{
  "encoder_arch": "mobilenet_v1",
  "model": "contrastive image-text model",
  "dataset": "photos of plants and fungi (iNaturalist)",
  "train_examples": 90422,
  "image_size": 48,
  "crop_scale_min": 0.5,
  "horizontal_flip": true,
  "translate": 0.06,
  "color_jitter": 0.2,
  "tokenizer": "word",
  "vocab_size": 1482,
  "loss": "sigmoid",
  "embed_dim": 384,
  "encoder_norm": "batchnorm",
  "encoder_activation": "relu",
  "encoder_depths": [2, 4, 2],
  "encoder_kernel_size": 5,
  "encoder_stem": "deep",
  "encoder_widths": [64, 128, 256],
  "text_encoder_causal": true,
  "text_encoder_width": 128,
  "text_encoder_layers": 8,
  "text_encoder_norm": "layernorm",
  "text_encoder_norm_position": "pre",
  "text_encoder_activation": "swiglu",
  "text_encoder_mlp_ratio": 2,
  "text_encoder_head_dim": 64,
  "text_encoder_fused_qkv": false,
  "text_encoder_bias": "none",
  "text_encoder_qk_norm": true,
  "text_encoder_parallel_block": false,
  "text_encoder_dropout": 0.05,
  "text_encoder_inner_norm": false,
  "text_encoder_positions": "rope",
  "init": "kaiming_normal",
  "residual_init": "scaled_by_depth",
  "optimizer": "muon",
  "muon_scale": "match_rms_adamw",
  "lr": 0.0015,
  "momentum": 0.95,
  "nesterov": true,
  "orthogonalizer": "polar_express",
  "adamw_lr_other_params": 0.0021,
  "grad_clip": 0.5,
  "steps": 7700,
  "batch_size": 256,
  "epochs": 21.8,
  "lr_schedule": "cosine",
  "final_lr_fraction": 0.01,
  "warmup_steps": 380,
  "weight_decay": 0.4,
  "adamw_weight_decay_other_params": 0.05
}
Rows from block 5 of the text encoder, named by matrix and row number. Rows with one number belong to one neuron. Each number is 128 + 24 x the weight over its row's rms, rounded and kept within 0 to 255. All counts start at 0. After the name is the row's rms in percent of the matrix's.
# gate: MLP gate (text_encoder.blocks.5.mlp.gate.weight, 256x128), inputs 64-127
# fc1: MLP up (text_encoder.blocks.5.mlp.fc1.weight, 256x128), inputs 64-127
# fc2: MLP down (text_encoder.blocks.5.mlp.fc2.weight, 128x256, transposed), outputs 64-127
gate.0 100 [140 120 138 126 170  89 114 107 159 176 150 140 136 140 142 125 108 141 113 145 145 143 113 130 144 133 126 152 121 141 143 108 180 155 161  96 110 107 101 133 155 177  98 141 118 132 102 156 114 129 129 111 143 156 118  89 135 161 159 149 148  87 130 173]
gate.1 080 [143  91 100  99 109 148 135 181 134  97 131 178 126 124 122 152 152 117 104 110 143 170 152 133 154 152 125  79 136 161 136 155 122  91 111 101 137 131 105 157 143 157 112 148 107 122 143 142 129 123 100 103 114 129 123 126 128 144  93 129 130  98 125 123]
gate.2 112 [ 95 138 139  89 129  91 160 103 177 117  90 154 100 127 138 124  78 141 107 129  87 156 126 147 117 128 129 136 122 199 142 160 115 106 130 100 131 120 132 146 155 142  77  91 118 116 115 114 127 148  85 109 141 140 109 123 151 163 125 146 142 152 147 119]
gate.3 112 [123 124  93  99 126 121 145 103 160 120 141  76 113 112 128 114 130 124 156 103 100  98 150 132 139 126 115 136 158 151 128 139 153 148  67 143 133 145 157 127 144 125 126 121 152 142 114 156 118 160 139 107 137 114 179 184 156 111 114 162 130 138 124 146]
gate.4 103 [100 154 161 150  28 161 163 103  55  83 126  84 131 144 113 105 124 129 160 159 100 145 122 108 124 140 118 132 138 133 124 103 124 143 118 127 109 151  97 150 139 122 156 125 151 138 117 111 147 138 155 165 137 110 122 139 101  85 117 126 141 145  94 183]
gate.5 080 [121 135  85 105 113 129 143 137 108 136 110 147 111 143 107 126 153 121 139 114 138 151 107 134 135 145 126 113 139  92  87 161 148 154 112 115 143 131 121 146 147 140 174 130 143 154 172  83  98 162 120 149 127 133 115 176 152  99 102 144  79 142 141 131]
gate.6 109 [ 99 121 123 146 104 108 106 130 111  88 112 111 122 110 115 103 112 158 139 119 151 147 134 151 127 143 136 160 118 164 122 158 185 126 132 182 118 147 137 129 156 109 168 104 126 112 150  83 148 110 116 120 149  86 124 113  97 150 106 129 167 130 138 166]
gate.8 088 [147 143 121 131 134 106  96 110  69 123 111 109 140 138 136 147 152 163 124  83 120  99 130  55 118 147  87 135 170 121 104 140 129 152 112  94 140 135 140 112 119 105 129 131 149 175 141 127 164 120 127 124 164 115 158 118 137 124 195 135 130 125 103 112]
gate.9 101 [170  73 133  97 110 117 111 130 105 145  86 144 148 136 130 166 136 113 144 131  96  95 103 107 108 126 107 122 132 119 137 114 166 151 109 104 119 140 160 153 153 119  99 137  91 159 154 132 130 114 115 169 148 162 148 115 111 187 145 117 129  59 144 134]
gate.10 105 [120 124  86 111 133  90 125  97 100  93 120 140 102 147 139  97  91 118 127 125 105 100 128 159 116 123 105 130 109 100  79 140 103 139 108 132 123 117  89 115 157 126 162 159 148 124 148 112 130 153 137 167 148  88 132 107 141 149 113 124 127 150 110  61]
gate.11 059 [132  94 130 141  88 135 105 102 161 126  97 138  84 162 142 190 137 104 176 130  96 134 114 144 165  87 134 109 131 137 132 125 124 142 128 105 126 131 180 112 162 128  67 115 143 115 144 127 106 153 120 146 171  93 138 102 157 149 134 108 100 152 103 166]
gate.13 054 [189 125 124 134  74 105 103 139 136 143 154 152 138 129 112 115 107 180 115 100 119 155 152  73 115  98 174 137 132 145  92 130 114 144 142 136 141 111 124 159 159 157 149 130 114  88 121 116 119 124 150 153 113 146 108 102 110 112 108 144 157 157 122 133]
gate.14 116 [ 92 107 123 114 124 133 120 104 134  70 120 163 125 114 135 135 154 139 147 176 133 126 135 118 129  98 114 134 107 134  95 152 143 116 126 115 113  97 106 138 159  88 119 158 149 143 124 147 101 144  62 121 102 106 120 122 105 121 133 154 122 120 181 145]
gate.15 131 [147 149 126 103 105  86 146 140 131 137 142 135  63 163 161 152 113 100 132 149 123 141 163 161 149  66 121  74 133 118 148 119 151 134 139 120 148 144 125 109 135 114 130 133 130  92 141 102 127 108 134 163 151 135 126 139 169 101 104 156 118 140  83 120]
gate.16 098 [148 143 159  92 177 127  85  87 151  97 113  94 108 123 104 157 117 144 140 124 159 120 100 176 141 157  88  89 120 198 182 150 116  76 133 152 120 115 128 157  84 119 131 164 133 107 141 133 112 147 120 110  68 130 119 166 138 115 105 100 144 155 137 151]
gate.17 097 [105 171 137 117 115 112 137 130 138 181  97 135 122 126 143 151 112 124  96 112 105 146 140 114 166 111 141 111 132  70 142  90 104  91 139 129 153 157 115 108 151 126 116 106  78 157 108 110 145 135 130 134 140 109 122 108 163 156 112 168 102 148 125 126]
gate.18 099 [138 164 142 119 117 112 135 145 114 103 120 125 153  61 138 162 131 155 135 125 153 105 101 150 137 198 127 129  91 120 108 137 111 171  77 128 134 165 139 118 155 110 111 176 111  88 108 119 152 101 153 144 123 114 128 136 113 126 140  98 101  94  79 150]
gate.19 093 [118 163 149 121 146 125 146 122 134 180 131 174 105 152 131 114 152 105 118  81 118 119  97 146 123 135  91 109 115 143  87 146 140 120 128  94 103 150  89 163 138 101 132 148 111  93  76 146 137 126 105 109 148  96 116 116 153 110 136 134 193 122 132 151]
gate.20 101 [107 132 146 124 160  97 135 163  97 154 129 144 110 164 105 156 100 151 152 108 107 112 121 141  95 157  99 105 124 161 129 132 111  96 115 135  76 171 152  93 124 146 146 130 135  96 160  81 132 134 109 114 186 101 144 151 103 106 168 152 167 136 147 114]
gate.21 090 [133 112 119 131 124 146 127 169 143 130  85 102 100  97 148 176 105  98 164 126 174 142 127 144 160 157 109 131 119 113 143 102 155 111 104 116 105 101 128 154 102 158 126 115 130 175 127 136 162 129 128 124 123 110 141 124 140 134 128 118 108 116 136 121]
gate.23 096 [135 148 113  87 136 120 139 132 110 120  67 130 119 158 132 100 120 118 127 133 147 140 112 145  91 116 128  63 104 132 100 153 124 146 152 130  85 116 134 158  99 145 103 151 157 126 104 134 181 119 136 114  80 108 128 116 151 179  97 128 121 138 145 154]
gate.24 072 [132 128 113 128 139 167 107 159 131  60 173 108 128 135 139 125 108 139 105 112 110 116 152 118 143 116 124  96 123 145 106 119 157 153 106 167 129 150 156 108 101 106 140 123 112 125 125 172 128  94 177  99 158  91 130  97 162 113 138 142 116 111 107 163]
gate.25 105 [128 102 152  93 126 152 121  78 117 125 115 117 128 186 138 119 186 102 159 118 133 157 175 100  75  99 138 149 135 106 115 136  99 173  99 110 103 116 139 152 149 145 126 106 131 130 102  94 107 131 148 105 123 170 129 139 107  85 123 152 131 120 166 130]
gate.26 116 [158 164 151  83 120 112  68 136 125 114 156 165 163  84 165 116 151 136 153  77 157 150 126 151 114  94 131 110 100 112 126 144 156 129 119 152 122  99 126  64 198 147 147 143  88 142 175 108 134 122 110 133 113 111 115 116 135 133  99 145 140 131 107 148]
gate.27 089 [124  83 152 162  85 108 115 142 138 149 152 121 156  93 166 109 120 139 148 129  86 115 157 159  91 125 155 118 155 152 135 130 195 105 125 134 112 127 141 143  94 107 126 113 118 127 163  98 130 120 133 156 154 106 151 135 166 129 127 130 110 110 121 139]
gate.28 071 [123 163 127  73 136 134 167  96 147 103 144 148 134 109 115 130 128 147 113 124 148 159 110 106  88 154  94 142 113 135 140 123 138 118  88 139 105  93 186 131 151 136 127 137 150 163 140 116 131 127 129 153 130 109 168 116 134  88 100 169 122 106 136  97]
gate.29 105 [151 135 133 134 121 100 115 128  98 160 175 147 121 150  98 107 125 122 143  97 129 173  95  74 149 135 146 128 147 115 132 159 132 102 142 133 121 168 134 107 116 120 110 103 131  99 121 147 129 138  96 131 137  92 113 101 162 107 140 186 127 120 116 124]
gate.30 101 [146 107 128 167 108 154 159 110 138 138 167 133 184 153 142  97 114  98 127 151 153 135  78 151 151 140 104 128 158 131 122  76 136 105 127 135 116 160  91 178 132 133 139 116 146 158 165 118 138  97 142 126 153 153 134 181 151 148 128 136 130 100 150  85]
gate.31 114 [146 135 107 116 138 165 118 118  94 129 115 150 112 124 126 153 143  83 119 148 158  76 113 128 139 127 154 128 144 137 109 145 136 132  85 150 121  86 105 100  92  85 136 135 122  90 142  91 156 161 136 126 165 122 120 138 122 165 169 127 100  97 131  92]
gate.34 085 [157 130 106 100 138 140 149 137 100 128 158 150 109  90 129 117 117 111  86 121 144 105 130 138 149 115 134 145 153 148 127 110 123 128 139 128 116  80 111 128 115 122  96 133 133 154 170 123 109 115  69 137 151 194  95 131 163 111 152 141 123 144  80 111]
gate.37 079 [122 105 142  99 144 137 164 124 119 155 135 101 127 140 100 123 110 129 146 151  99 174 140 152 113 136 136 107 113 163  88 118 147 146 133 115 160 134 140 109 151  90 156 148 159 145 123 126 106 127 116 151 113 139 144 163 112 121  91 167 132 136 167 106]
gate.39 102 [110 137 130 142 128 125 118  87 125 154 150  94 143 156 135 162 114 102 121 140 118 130  80 110 124 133 101 127 146 151 111 185 149 111 127 157 141 130 149 157 143 172 112 159  85  98 113 135 162 150 160 114 134  86 124 160 123  63  96 162 110 162 131  92]
gate.40 081 [124 186 133 135 102 100 173  95 119 126 118 164 100 145 142 133 150 121 126 110 122 120 181 155 168 129  92 146 150  77 129 107 111 117 146 130 135 140  90 152 125 122  70 151 145 109 158 176 184 114 159 117 117 118 111 157 139 141 125 134 124  92 107 139]
fc1.0 089 [105 153 112 114  83 197 128 131  95 110 146 135 127 158  99 134 111 126 115 126 108 131 149 126 123 114 118 119 139 114 104 153  93 125 121 151 118 163 168  81 103  89 150 134 156 160 181 107 120 163 146 140 127 126 145 195 152  93 104  97 103 145 138 112]
fc1.1 075 [169 120  89 130  94 169 126 166 126 124 126 177 140 102 136 150 133 132 109 115 135 168 114 168 141 132 103 109 137 159 116 132 153 101 129 111 114 116  81 167 135 151 111 147 109 123 143 120 116  73 111  96 129 143 126 144  99 135 128 127 121  85 139 142]
fc1.2 113 [104 150 122  92 142  95 156  85 140 141 135 139  81 104 136 127  94 139 122 105 113 166 139 134 122 138 120 132 102 141 170 174 120 118 131 112 144 131 133 142 112 166 107 128 111 113 115 116 132 126 113 117 154 130 121 147 148 151 117 118 161 171 154 136]
fc1.3 115 [ 87 101  67 108 135 149 149  91 146 112 113  82 112 135 119 113 139 112 130 122 114 115 144 104 115 129 131 122 152 125 134 166 143 143  91 147 111 106 159 137 169 111 114 109 129 146 145 146 136 181 118 106 133 118 178 175 133 120  94 154 151 163 138 132]
fc1.4 092 [109  95 119 169  57 145 157 135  57 126 138  70 169 142 118  98 105  97 152 157  98 175 149 115 118 125 120 148 130 116 138 120 132 128 107 130 105 144 100 143 139  97 149 109 146 125 107 115 122 142 138 165 131  92 137 126 119 110  86 142 147 157  95 151]
fc1.5 091 [116 102 114 114 127 127 145 128 108 110  79 136 111 120 131 138 124 115 126 127 178 156 154  94 137 106  82 123 149  81  86 157 150 110 127 112 146 104 136 115 120 109 177 136 147 148 172  92 130 143 129 158 136 132 120 122 101 140 113 123 104 133 115 140]
fc1.6 103 [161 117 104 116  80 133  97 102 116 121 116 111 120 114 112 102 104 140 137 118 122 144 125 143 107 143 115 126 126 137 113 111 188 100 135 133 151 129 153 122 172  93 152 101 101 134 170 109 136 125  97  94 132  93 157 129 127 149 130 126 123 150 154 167]
fc1.8 093 [156 170 139 134 107 122 120 106  85 144 131 113 153 135 124 131 111 177 122  81  94 139 134 110 130 182 125 158 161 130 115 103 115 108 128 105 148 113 115 101 109 135 120 168 148 146 140 109 115 135 101 113 114 119 186 131 167 130 135 161 143 108 109 138]
fc1.9 099 [ 90 177 122 150 137 134 141 107 124 100 167  85 114 125 147  89 123 139 112 100 154 159 183 142 164 140 140 133 126 134 118 145  88 111 159 128 122 120  86  97 105 142 173 118 158 130 110 140 140 117 120  76 126 117 103 124 126  71 132 110 127 161 145 110]
fc1.10 108 [105 119 108 100 146  85 116 104 111  81  92 134 117 129 152 104  93 122 146 125 119 113 150 148 119 131  96 135 106 104  98 142 108 134  96 134 115 123 118 111 166 106 178 155 152 132 166 115 125 175 179 150 151  97 105 118 153 146 112 120 117 161 106  61]
fc1.11 065 [156 135  95 131 118  84 146 107 127 117  65 181 118  80  95 161 124 131 120 141 138 139 106 155 136 119 122  67 148 105 128 149 105  98 119  98 122 110 175 109 121 111 116 103 151 162 127 129 125 139 136 153 148 106 138  99 141 117 163  93  97 160 121 136]
fc1.13 066 [172 159 157 136  99 124 146 103 136 154 182 170  99 153 166 117 123 121 131 122 166 122 154 103  84 123 146 130 140 154 144 136 137 164 129 129 108 132 141 133 131 122 144 140 141 148 138 125 102 113 173 105 139 113 133 129 124 108 129 138 149 136 124 117]
fc1.14 118 [107  98 136 143 119 127 121 135 120  63 125 157 113 117 137 137 142 118 151 183 125 115 129 101 110 114 117 108  94 152 108 140 140 113 155 117 110  66 140 141 165  96 124 146 160 159 136 164 114 135  55 113  99 140 120 123 105 139 144 158 130 136 150 139]
fc1.15 127 [141 144 146 100 139  98 109 108 129 148 136 125  70 150 133 163 136 104 141 143 121 135 162 125 137  94 139  72 140  97 138 128 143 122 142  86 136 127 151 119 146 117 147 137 143 113 144  92 140  90 128 160 167 147 122 133 152 104  95 156 110 143  85 118]
fc1.16 109 [128 150 115 142  85 145 148 153 104 124  88 155 113 112 155 123 116 104 152 115 117 138 168  77 101 124 174 124 131  92 107  99 133 145 113 144  87 123 146 124 159 118 146 108 104 120 104 127 161 100 133 169 193 108 146 129  97 100 123 106 129 101 140 128]
fc1.17 099 [115 163 137 120 130 150 113 159 123 147 147 130 149 151 154 100  88 152  81 104 126 139 157 151 136 164 176 111 108 105 133 125 117 106 192 126 143 125  70 150 135 102 135 156 101  96 129  88 120 126 118 113 118 154 105  92 150 129  82 161  89 117  91 128]
fc1.18 111 [176 161 130 125 134 112 112 152 140 126  98 102 148  84 139 171 124 125 153 156 163 119 124 103 137 193 139 137 124 134 105 161 100 159  96 113 117 139 158 139 123 100  94 174 148 136 109 126 172 128 146 115 141  91 128 120 126 146 133 101  83 134 114 122]
fc1.19 087 [ 81 127 141 127 128 100 109 101 120  90  86 133 102 122 118 184 146 107 138 109 103 104  87 169  83 152 112 146 109 142  98 148 130  62 144 112 149 129 151  97 115 109 161 109  96 171 115 158 155  91 132 124 106  95 131 141 143 121 132 129 117 163  96 148]
fc1.20 097 [ 91 146 164 127 166 146 182 147 148 173 103 116 121 154 101 135 144 109 105 126 107 135 120 143 122 148 128 102 108 139  99 130 119 115 127 118 109 168  99  82 114  91 104 151 152 112 131 105 155 146 101 128 116 150 126 149 117 144 131 114 177 164 156 120]
fc1.21 092 [117 150 139 116 112 114 136 154 128 128 109 130 108  77 127 142 136 104 141 118 169  88 145 125 181 130 108 129  84 134 121  83 142  74  86 122 101 135 132 165 111 134 143 135  94 122 116 142 128 121 122 151 138 129 109 123 121 147 116 136 123 139 114 141]
fc1.23 107 [147 166 121 153  81 140 125 126  94 142 140 146 154 127 144 116 119 114 128 117 142 143 126 121 158 183 116 174 155  90 138 133 127 136 138  91 175 122 150 112 139 109 126 171 156  88 173 116 103 118 134 143 175 178 138 106 130  86 120 166 156 100  99 159]
fc1.24 077 [125 131 125  90 143 175  95 136 116 151 129  53 137 114  93 140 132 142 100  96 119  75 148 134 165 130 126 123 121 135  94 106 146  83 128 104 128 156 105 159 118 126 155 134 124 135 107 169 123 153 133 108 127 111 138 132 115 130 139  95 135  67 132 138]
fc1.25 108 [120 136 126 154 130 109 102  84 128 101 134  87 131 135 161 111 140 125 183 111 155 151 187  78 106 114 121 162 119 126 102 141 137 136 113 139 113 132 105 152 123 140 126 101 121 136  80 158 122 134 147 115 146 142  98 157 105  61 125 142 153 154 140 120]
fc1.26 118 [172 171 142  97  97 117  84 133 125 112 153 146 150 111 167 125 149 115 166  90 152 138 109 166 102 106 108 117 116 115 119 126 155 128 114 139 116 117 128  97 178 134 124 127 105 133 199  98 134 111  99 151 122 118 129 106 120  99 113 154 112 121 140 157]
fc1.27 090 [119  92 163 146 113 110  75 105 154 161 143 110 156 124 147 119 133 128 151  94  86 122 128 159 103 140 112  91 160 123 141 111 176 114 122 105 144 131 156 141 147 129 118 144 132 135 155 125 160 141 113 153 145  74 160 112 159 109 142  91 146  98 121 159]
fc1.28 077 [133  69 102 155 108 136 136 118 135 108 112 131 132 115 131 169  96 116 133 130 139 144 164 142 142 136 103  98 132 141 142  88 136 104 121 128 124 149  92 109  97 147  91 117  80  97 174 131 200 114 163 165 131 134 127 108 123 140 153 111 127 145 144 152]
fc1.29 110 [154 158 133 132 120  85 131 107  86 159 148 131 126 151 106 123 140 125 147  74 127 141 121  89 152 130 152 140 140 144 130 149 145  61 112 147 136 164 134 105 114  88 114 106 129 115 126 134 115 141 106 153 137  90 109 101 127 125 133 187 116 115 131  88]
fc1.30 095 [ 91 154 137 108 132 100  67 119 129 128 172 141  82 114 141 184 114 154 103 119 106 133 157  98 104 144 143 131 104 168 127 160 115 142 106 119 160 117 140  96  96 152 109 116 104 134  83 164 108 173 129 138 115 124 120 111 109  96 136 151 137 139 120 157]
fc1.31 108 [115 100 171 116  93 100 127 155 146  96 142 120 162 101  99 147 136 143 126 113 114 135 127 136 127 137  94 122 140 118 139 113 138 123 147 144 167 143 128 150 138  94 161 104 144 140  91 111 122 109 114 122 102  98  99  98  86 114 161 105 129 136 151 133]
fc1.34 090 [161 154 116  90 141 136 145 116 111 126  96 135 131  79 144  90 154 138 112  96 138 139 112  97 136 121 154 171 124 164 106 125 135 126 132 164 152  75 140 118 134 123  52 132 150 153 165 170 168 126  99 145 138 192  65 164 124 136 122 131 151 151  99 134]
fc1.37 092 [156 151 122 157 122 103  98 129 123 108 113 143 127 125 126 135 135 103 130  89 132 114 121 105 155 139 106 151 162  96 153 106 130 144 153 126 115 119 106 106 106 152 112 125 139  90 109 112 140 150 168 127 157 106 151 119 118 158 159 127 118 117  78 190]
fc1.39 091 [171 110  93 128 112 131 149 159 133 136 147 129 112 138 105 103 128 155 131 127 112 136 149 150 164  72 160 127 116 141 155 103  96 133 136 117 162 137 103  96 119 116 165  93 142 172 132 145 111 110 116 107 187 173 136 128 144 176 139 126 107  88 117 166]
fc1.40 087 [167 181 115 156 100 115 153 124 109 145 137 138 108 126 134 159 180 110 126 103 118 149 152 143 162 145 111 162 168 100 129 105 138 139 135 151 122 118  86 113 153 133  95 164 126 105 171 166 147 131 145 108 100 112 140 142 135 163 142 122 109  77 119 133]
fc2.0 085 [130 132  91 116 127 127 163 135 130 111 156 141 157 136 114 157 110 139 162 138 108 136  87 142 164 120 169 129 106  94 122 133 100 109 108  95 108 132 140 100 148 139 139 114 136 121 139 111 138 174 147 113 123 135 136 147 183 101 124 136 103  85 116 133]
fc2.1 079 [143 107 150 140 101 137 139 132 135  78 125 129 131 156 107  92 134 114 158  89 128 132 117 132 114  99 144  94 109  96 167 144 133 138 131 143 144 165 147 133 150 143 152 134 128 129 104  95 111 169  88  80 109 130 129  68 114 163 156 163 130 108 113 127]
fc2.2 117 [ 98 153 126 110 118 117 114 128  95 134 157 134 156 123  92 138  93 159 136 127 123 117 143 123 141 160 115 185 125 145  89 133 123 120 132 137  90 156 100 140  82 118 105  89 116 146 105 128 147 122 129 126 140 117 155 161 111 130 146  91 160 147  94 123]
fc2.3 127 [148 121  90  94 129 155 157  98 155 126 161  99 127  89 105  89 129 152 119 120 116  95 118 116 133 128 119 119 161 122 132 162 138 136 189 108 184 145 114 109 155 154 123 101 125 127 122 136 118 144 132 116 101 103 108 154 157 123  74 133 166 141 118 140]
fc2.4 099 [123 101 134 159 109 111 153 121 134 141 120 110 142 144 137  97 213 139 144 105 106 139 133 142  80 120 164  97 144 162 135 116 134 139  92  99 122 132  97 128 149 176 125 146 137  98 140  92  87 144 131 137 161 104 165 124 102 139 134 101 160 116  96 113]
fc2.5 091 [132 133 126 164 172 137 130 138  96 103 103 120 106 112 116 158 128 116 104 128 107 143 155 126  98 103 129 131 117 148 140 113 155 129 158 130  98  69 141 107  97 137 186 120 157  89 136 101 114 109 132  99  98 147  91 112 121 130 138  97 122 130 145 134]
fc2.6 089 [ 86 157 182 158 116 122 126 113  99 129  93 127 147 109 105  97 141 118 125 133 176 141 121 108 150 126 120  98  91 112 130 124 131 130 132 142 111 135  79 153 126 140 123 154 118 112 132 138 141 113 118 126 101  83 148 166 125 107 106 138 161 105 104 158]
fc2.8 091 [147 130 158 121 122  87 145 126  79 102 102 162 128 141 122 120 142 163 143 104 159 159 117 155 131 145 100 107 138 140 113 138 128 147  83 137 149  98 157 105 121 132 145 106 143 116 179 147  78 142 116 119 152 127 143 130 133 101 123 107 139 150 141 137]
fc2.9 115 [112 122 101 117 154 103 136  86 140 118 101 142 139 122 161 129  75 128 139 127 119 179 176 172  94 111 129 135 109 102 130 124 144 124 117 138 135 100 113 109 181 121 146 145 172 121 112 136 139 146 151 150 142 156 158 143 155 108 170 138 108 125 130 128]
fc2.10 117 [145 160  60 137 121 147 121  97 112 109  95 110 166 150 137  88 138  93 178 104 139  98 159 139 110 123  98 117  82 145 164 118 153 154 133 132 117 104  98 128 154  71 144 167 135 182 150 120  95  85 139 163 107  95 128 103 113 137 122 130  94 116 125 143]
fc2.11 055 [103 191  75 146 127  99 145 127 143 144 131 101 146 149  88 114 128 177 147 141 192 113 121 111 164 142 129 163  91 148 155 125 149  99 116 110 147 163 135 154 136 114  81 127 107 162  75 133  85 145 114 174  99 123  95  69 128 142 102 115 167 124 136 119]
fc2.13 055 [137 101 110 132  95 127 103  90 117 159 160 104 123 156 101 115 118 148 151 131  91 168 149 102 121 118 163 139 108 157 120 149 106 123 114 121 120 140 125 182 113 114 158  91 164 117 126 122 153 147 137 145 133  97 120 106 133 128 128  86 117 150 133 170]
fc2.14 129 [126 170 143 115 186 125 118 146 123 124 142 149 119 137 130 157 144 184 108 150 139  91 172 170 119  81 118 114 176 112 103 110 125 118 135  85 117 147 156 130 144 112 161 172 128 135 125 143 137 162 119 133 119 104 163 104 107 142 141 113  95 112 200  83]
fc2.15 132 [155 106 149 102 131 108 124 138 126  65 166 130  70 114 166 157 114 136 149 164 117 107 176 136 152 123 120  75 137  76 132 154 145 161 136 109 113 156 112  85 153 101 121 128 143 142 104 139 120 108  87 160 110 115 113 110 144 158 160 169 135 111 159 131]
fc2.16 096 [129 175 121 110 156 135 111 157 161 136 145 117 114 139 117 171 127  97 114 166 122 125  65 113 119 180 131 115  77 126 117 138  95 134 111 134 110 111 175 154 133 133 117 153 133 155 128 165 101 140 168 102  98  98 125 115 108 124 140 129 150  89 136 169]
fc2.17 096 [160 117 164  87 112 169 110 143 124 129 141  95 124 144 163 100 118 196  83 140 100  82 111 131  96 144 109 112 102 107 120 134  99 144 154 112 113 142 129 132 148 141 174 140 101 116  98 153 157  85 117 104 135 148 124 141 150 170 125 137 116  92 127  93]
fc2.18 092 [170 117 132 112 103 143  92 131 139 100 152 142 135  97 124 175 186  99 153 108 156 126 102 142  91 155 154  89 156 115 127 138  80 136 136 157 115 149 104 146 107 169 135 124 157 122  72  99 111 129 103 146 146 127  78 132 138 167 173 130 158 143 113 118]
fc2.19 079 [ 67 123 128 149 111  92 116 103 160 127  82  93 125 132 127 126 141 127 170  71 126 155 100 136 148 120 102 149 157 133 120 152 138 119 118  93 152 112 136  63  97  96 155 156 113 146 131 143 151 108 143 155 153 136 147  97 156 129  95 154 135 125 148 116]
fc2.20 096 [134 149 144 106 115 105 126 139 125 152  99 133 104 145 115 117 140 100 150 125 106 130 150 159 141 138  99 137 105 165 137 146 118 141 150 149  57 140 138 120 107 125  80  84  93 119 129  76 130 139  79 133 119 152 178 122 120 112 120  81 112 155 131 137]
fc2.21 092 [143 135 168 138 114 132  90 175 159 129 138 138 141 140 125 123 145 114 163 133 110 137 135 157 143 114 138 144 133 100 158 119 126 115 116 139 182 147  96 142 156 126 146  90 166 133 132 165 120 124 147 117  90  70  91 126 131 146 176 112 110 168 142 109]
fc2.23 100 [130  86  89 101  98 118  97 165 103 133 119 148 151 126 173 121 145 145 145  59 141 106 113 103 123 130 172 139 113 133 122 102 141 121 125 138 152 110 154  78 172 113 148 110 162 134 135 158 141 133 143 132 109 125 129 123  87 121 162 183 110  93 111 127]
fc2.24 062 [ 83 106 137 111 122 141 148 137 156 104 120 137 111  96 136 207 127 134  78 104 150 121 148 106 105  99 142  93 142 158 105 146 122 121 138 111 119 129 131 171 164 136 101 143 130 141 150 152 129 139 101 139 135 150 150 164  95  96 117 125  89  89 116 170]
fc2.25 101 [120 101 149 156 130 147 104 112 139 130  96 141  82 146 146 107 118 109 165 108 150 166 123 112  62 159 151 138 186 124  79 107 129 141 112 131 134 151 111 121 131 153 125 117 105 126 102  80 138 154 153 147 125 126 154 144 159  93 125 138 143 134 112 162]
fc2.26 117 [143 103 131 143 107  98  78 141 177 128 115 150 121 131 150  70 165 137 164 117 161 114 141 120 160 136 117 115  54 141 114 127 138 145 152 143  83 179 121 116 140  90 126 124  80 125 159  97 135 137 146 121 137 154 135  91 130 156 136 153 112 127 133  84]
fc2.27 079 [118 123 117  88 125 151  95 132 138 147 161 142  94 124  90 116 154 109 167 101  75  93 108 177 135 101  94 116 136 124 140 117 130 159 122 124 130 136 167 155  95 136 133 126 127  96 131 105 136 115 112 138 123  98 115 154  78 113 109 106 142 121 156 134]
fc2.28 064 [105 148 121 137 149 137 177 168 130 175 150 115 168 117 145  97 119 145 119 130 169 157 153 111 104 156 142 153 119 142  86 182 148 122  93 119 130 106  55 152 125 142 136 169 110 138 148 157 102 124 115 101  82 119 136 124 117 133 106 151 155 118 133 141]
fc2.29 127 [127  99 134  78 140 117 165 124 112 113 111 125 121 113 110 111 127 126 127 116 104 140 122 103 103 139 131 124  97 123 102 116 139 124 119 105 108 118 163 131  94  99 124 108 138  74 126 154 164 129  90 119 164 112 146 128  73 168 117 110  91 135 126 109]
fc2.30 083 [138 104 168 108 129 123 135 129 111 125 163 131 117 132 115 152 123 123 140 121 119 137  97 136 132 173 104  92 120 113 111 155 146 156 100 103 136 158 108 151 106 140 146 138 144 155  97 104 108 124 108 160 155 147 119 157  95 109  92 132 136 164 103 131]
fc2.31 111 [ 95  97 144 103 103 140 105 153 111  97 152 137 135 104 111 146 125 135 121 103 120  96  92 136 181 139 106 102 103 117 117  86 160 110 197 135 126 130 116 142 167 139 110 151 166 146 101 132 136 119 163 111 115  95 158 139 136 132 146 147 121  97 135 114]
fc2.34 081 [163 135 103 122 100 131 122 129 153 111 100 132 155  78 145  93 131  90 120 129 125 149  80 158 137  74 161 140 128 152 110 164 119 158 110 128 154 130 121 169 134 114  87 135 124 159 106 124 132 151 114 163 109 123 113 127  97 128 101  72 166 136 118 116]
fc2.37 090 [129 122 110 119 143 151 108 105  99 101 159 104 105  96 142 156 161 157 119 102  72 120 139 168 108 134 123  92 108 169 150 153 140 107 150 104 106 116  97 164 148 118 154 138 127 122 150 116 127 117 134 144 115 128 157 152 116 145 131 118 137 102 108 118]
fc2.39 101 [172 118 156 110 158 131 126  89 136 146 159 164 126 123 171 132 142 114 110 123 114  80 112  92 123 127 130  97  90 136 124  96 136 111 156 107 131 110 144 124 136 123  93 104 141 105  90 149 162 132 117  98 161 135 106 139 146 115 151  93 140 106 139 132]
fc2.40 076 [158 135 145 110 143  74 140 134 135 106  91 140 123 113 133 117 138 101 198 136 130 135 132  89 118  85 112 141 126 105 124 150 140 162 103 197 158 132 153 150 146 152 112 144 154 155 117 113 130 114 129 126 172  76 148 121 124 108 119  98 108 165 130 122]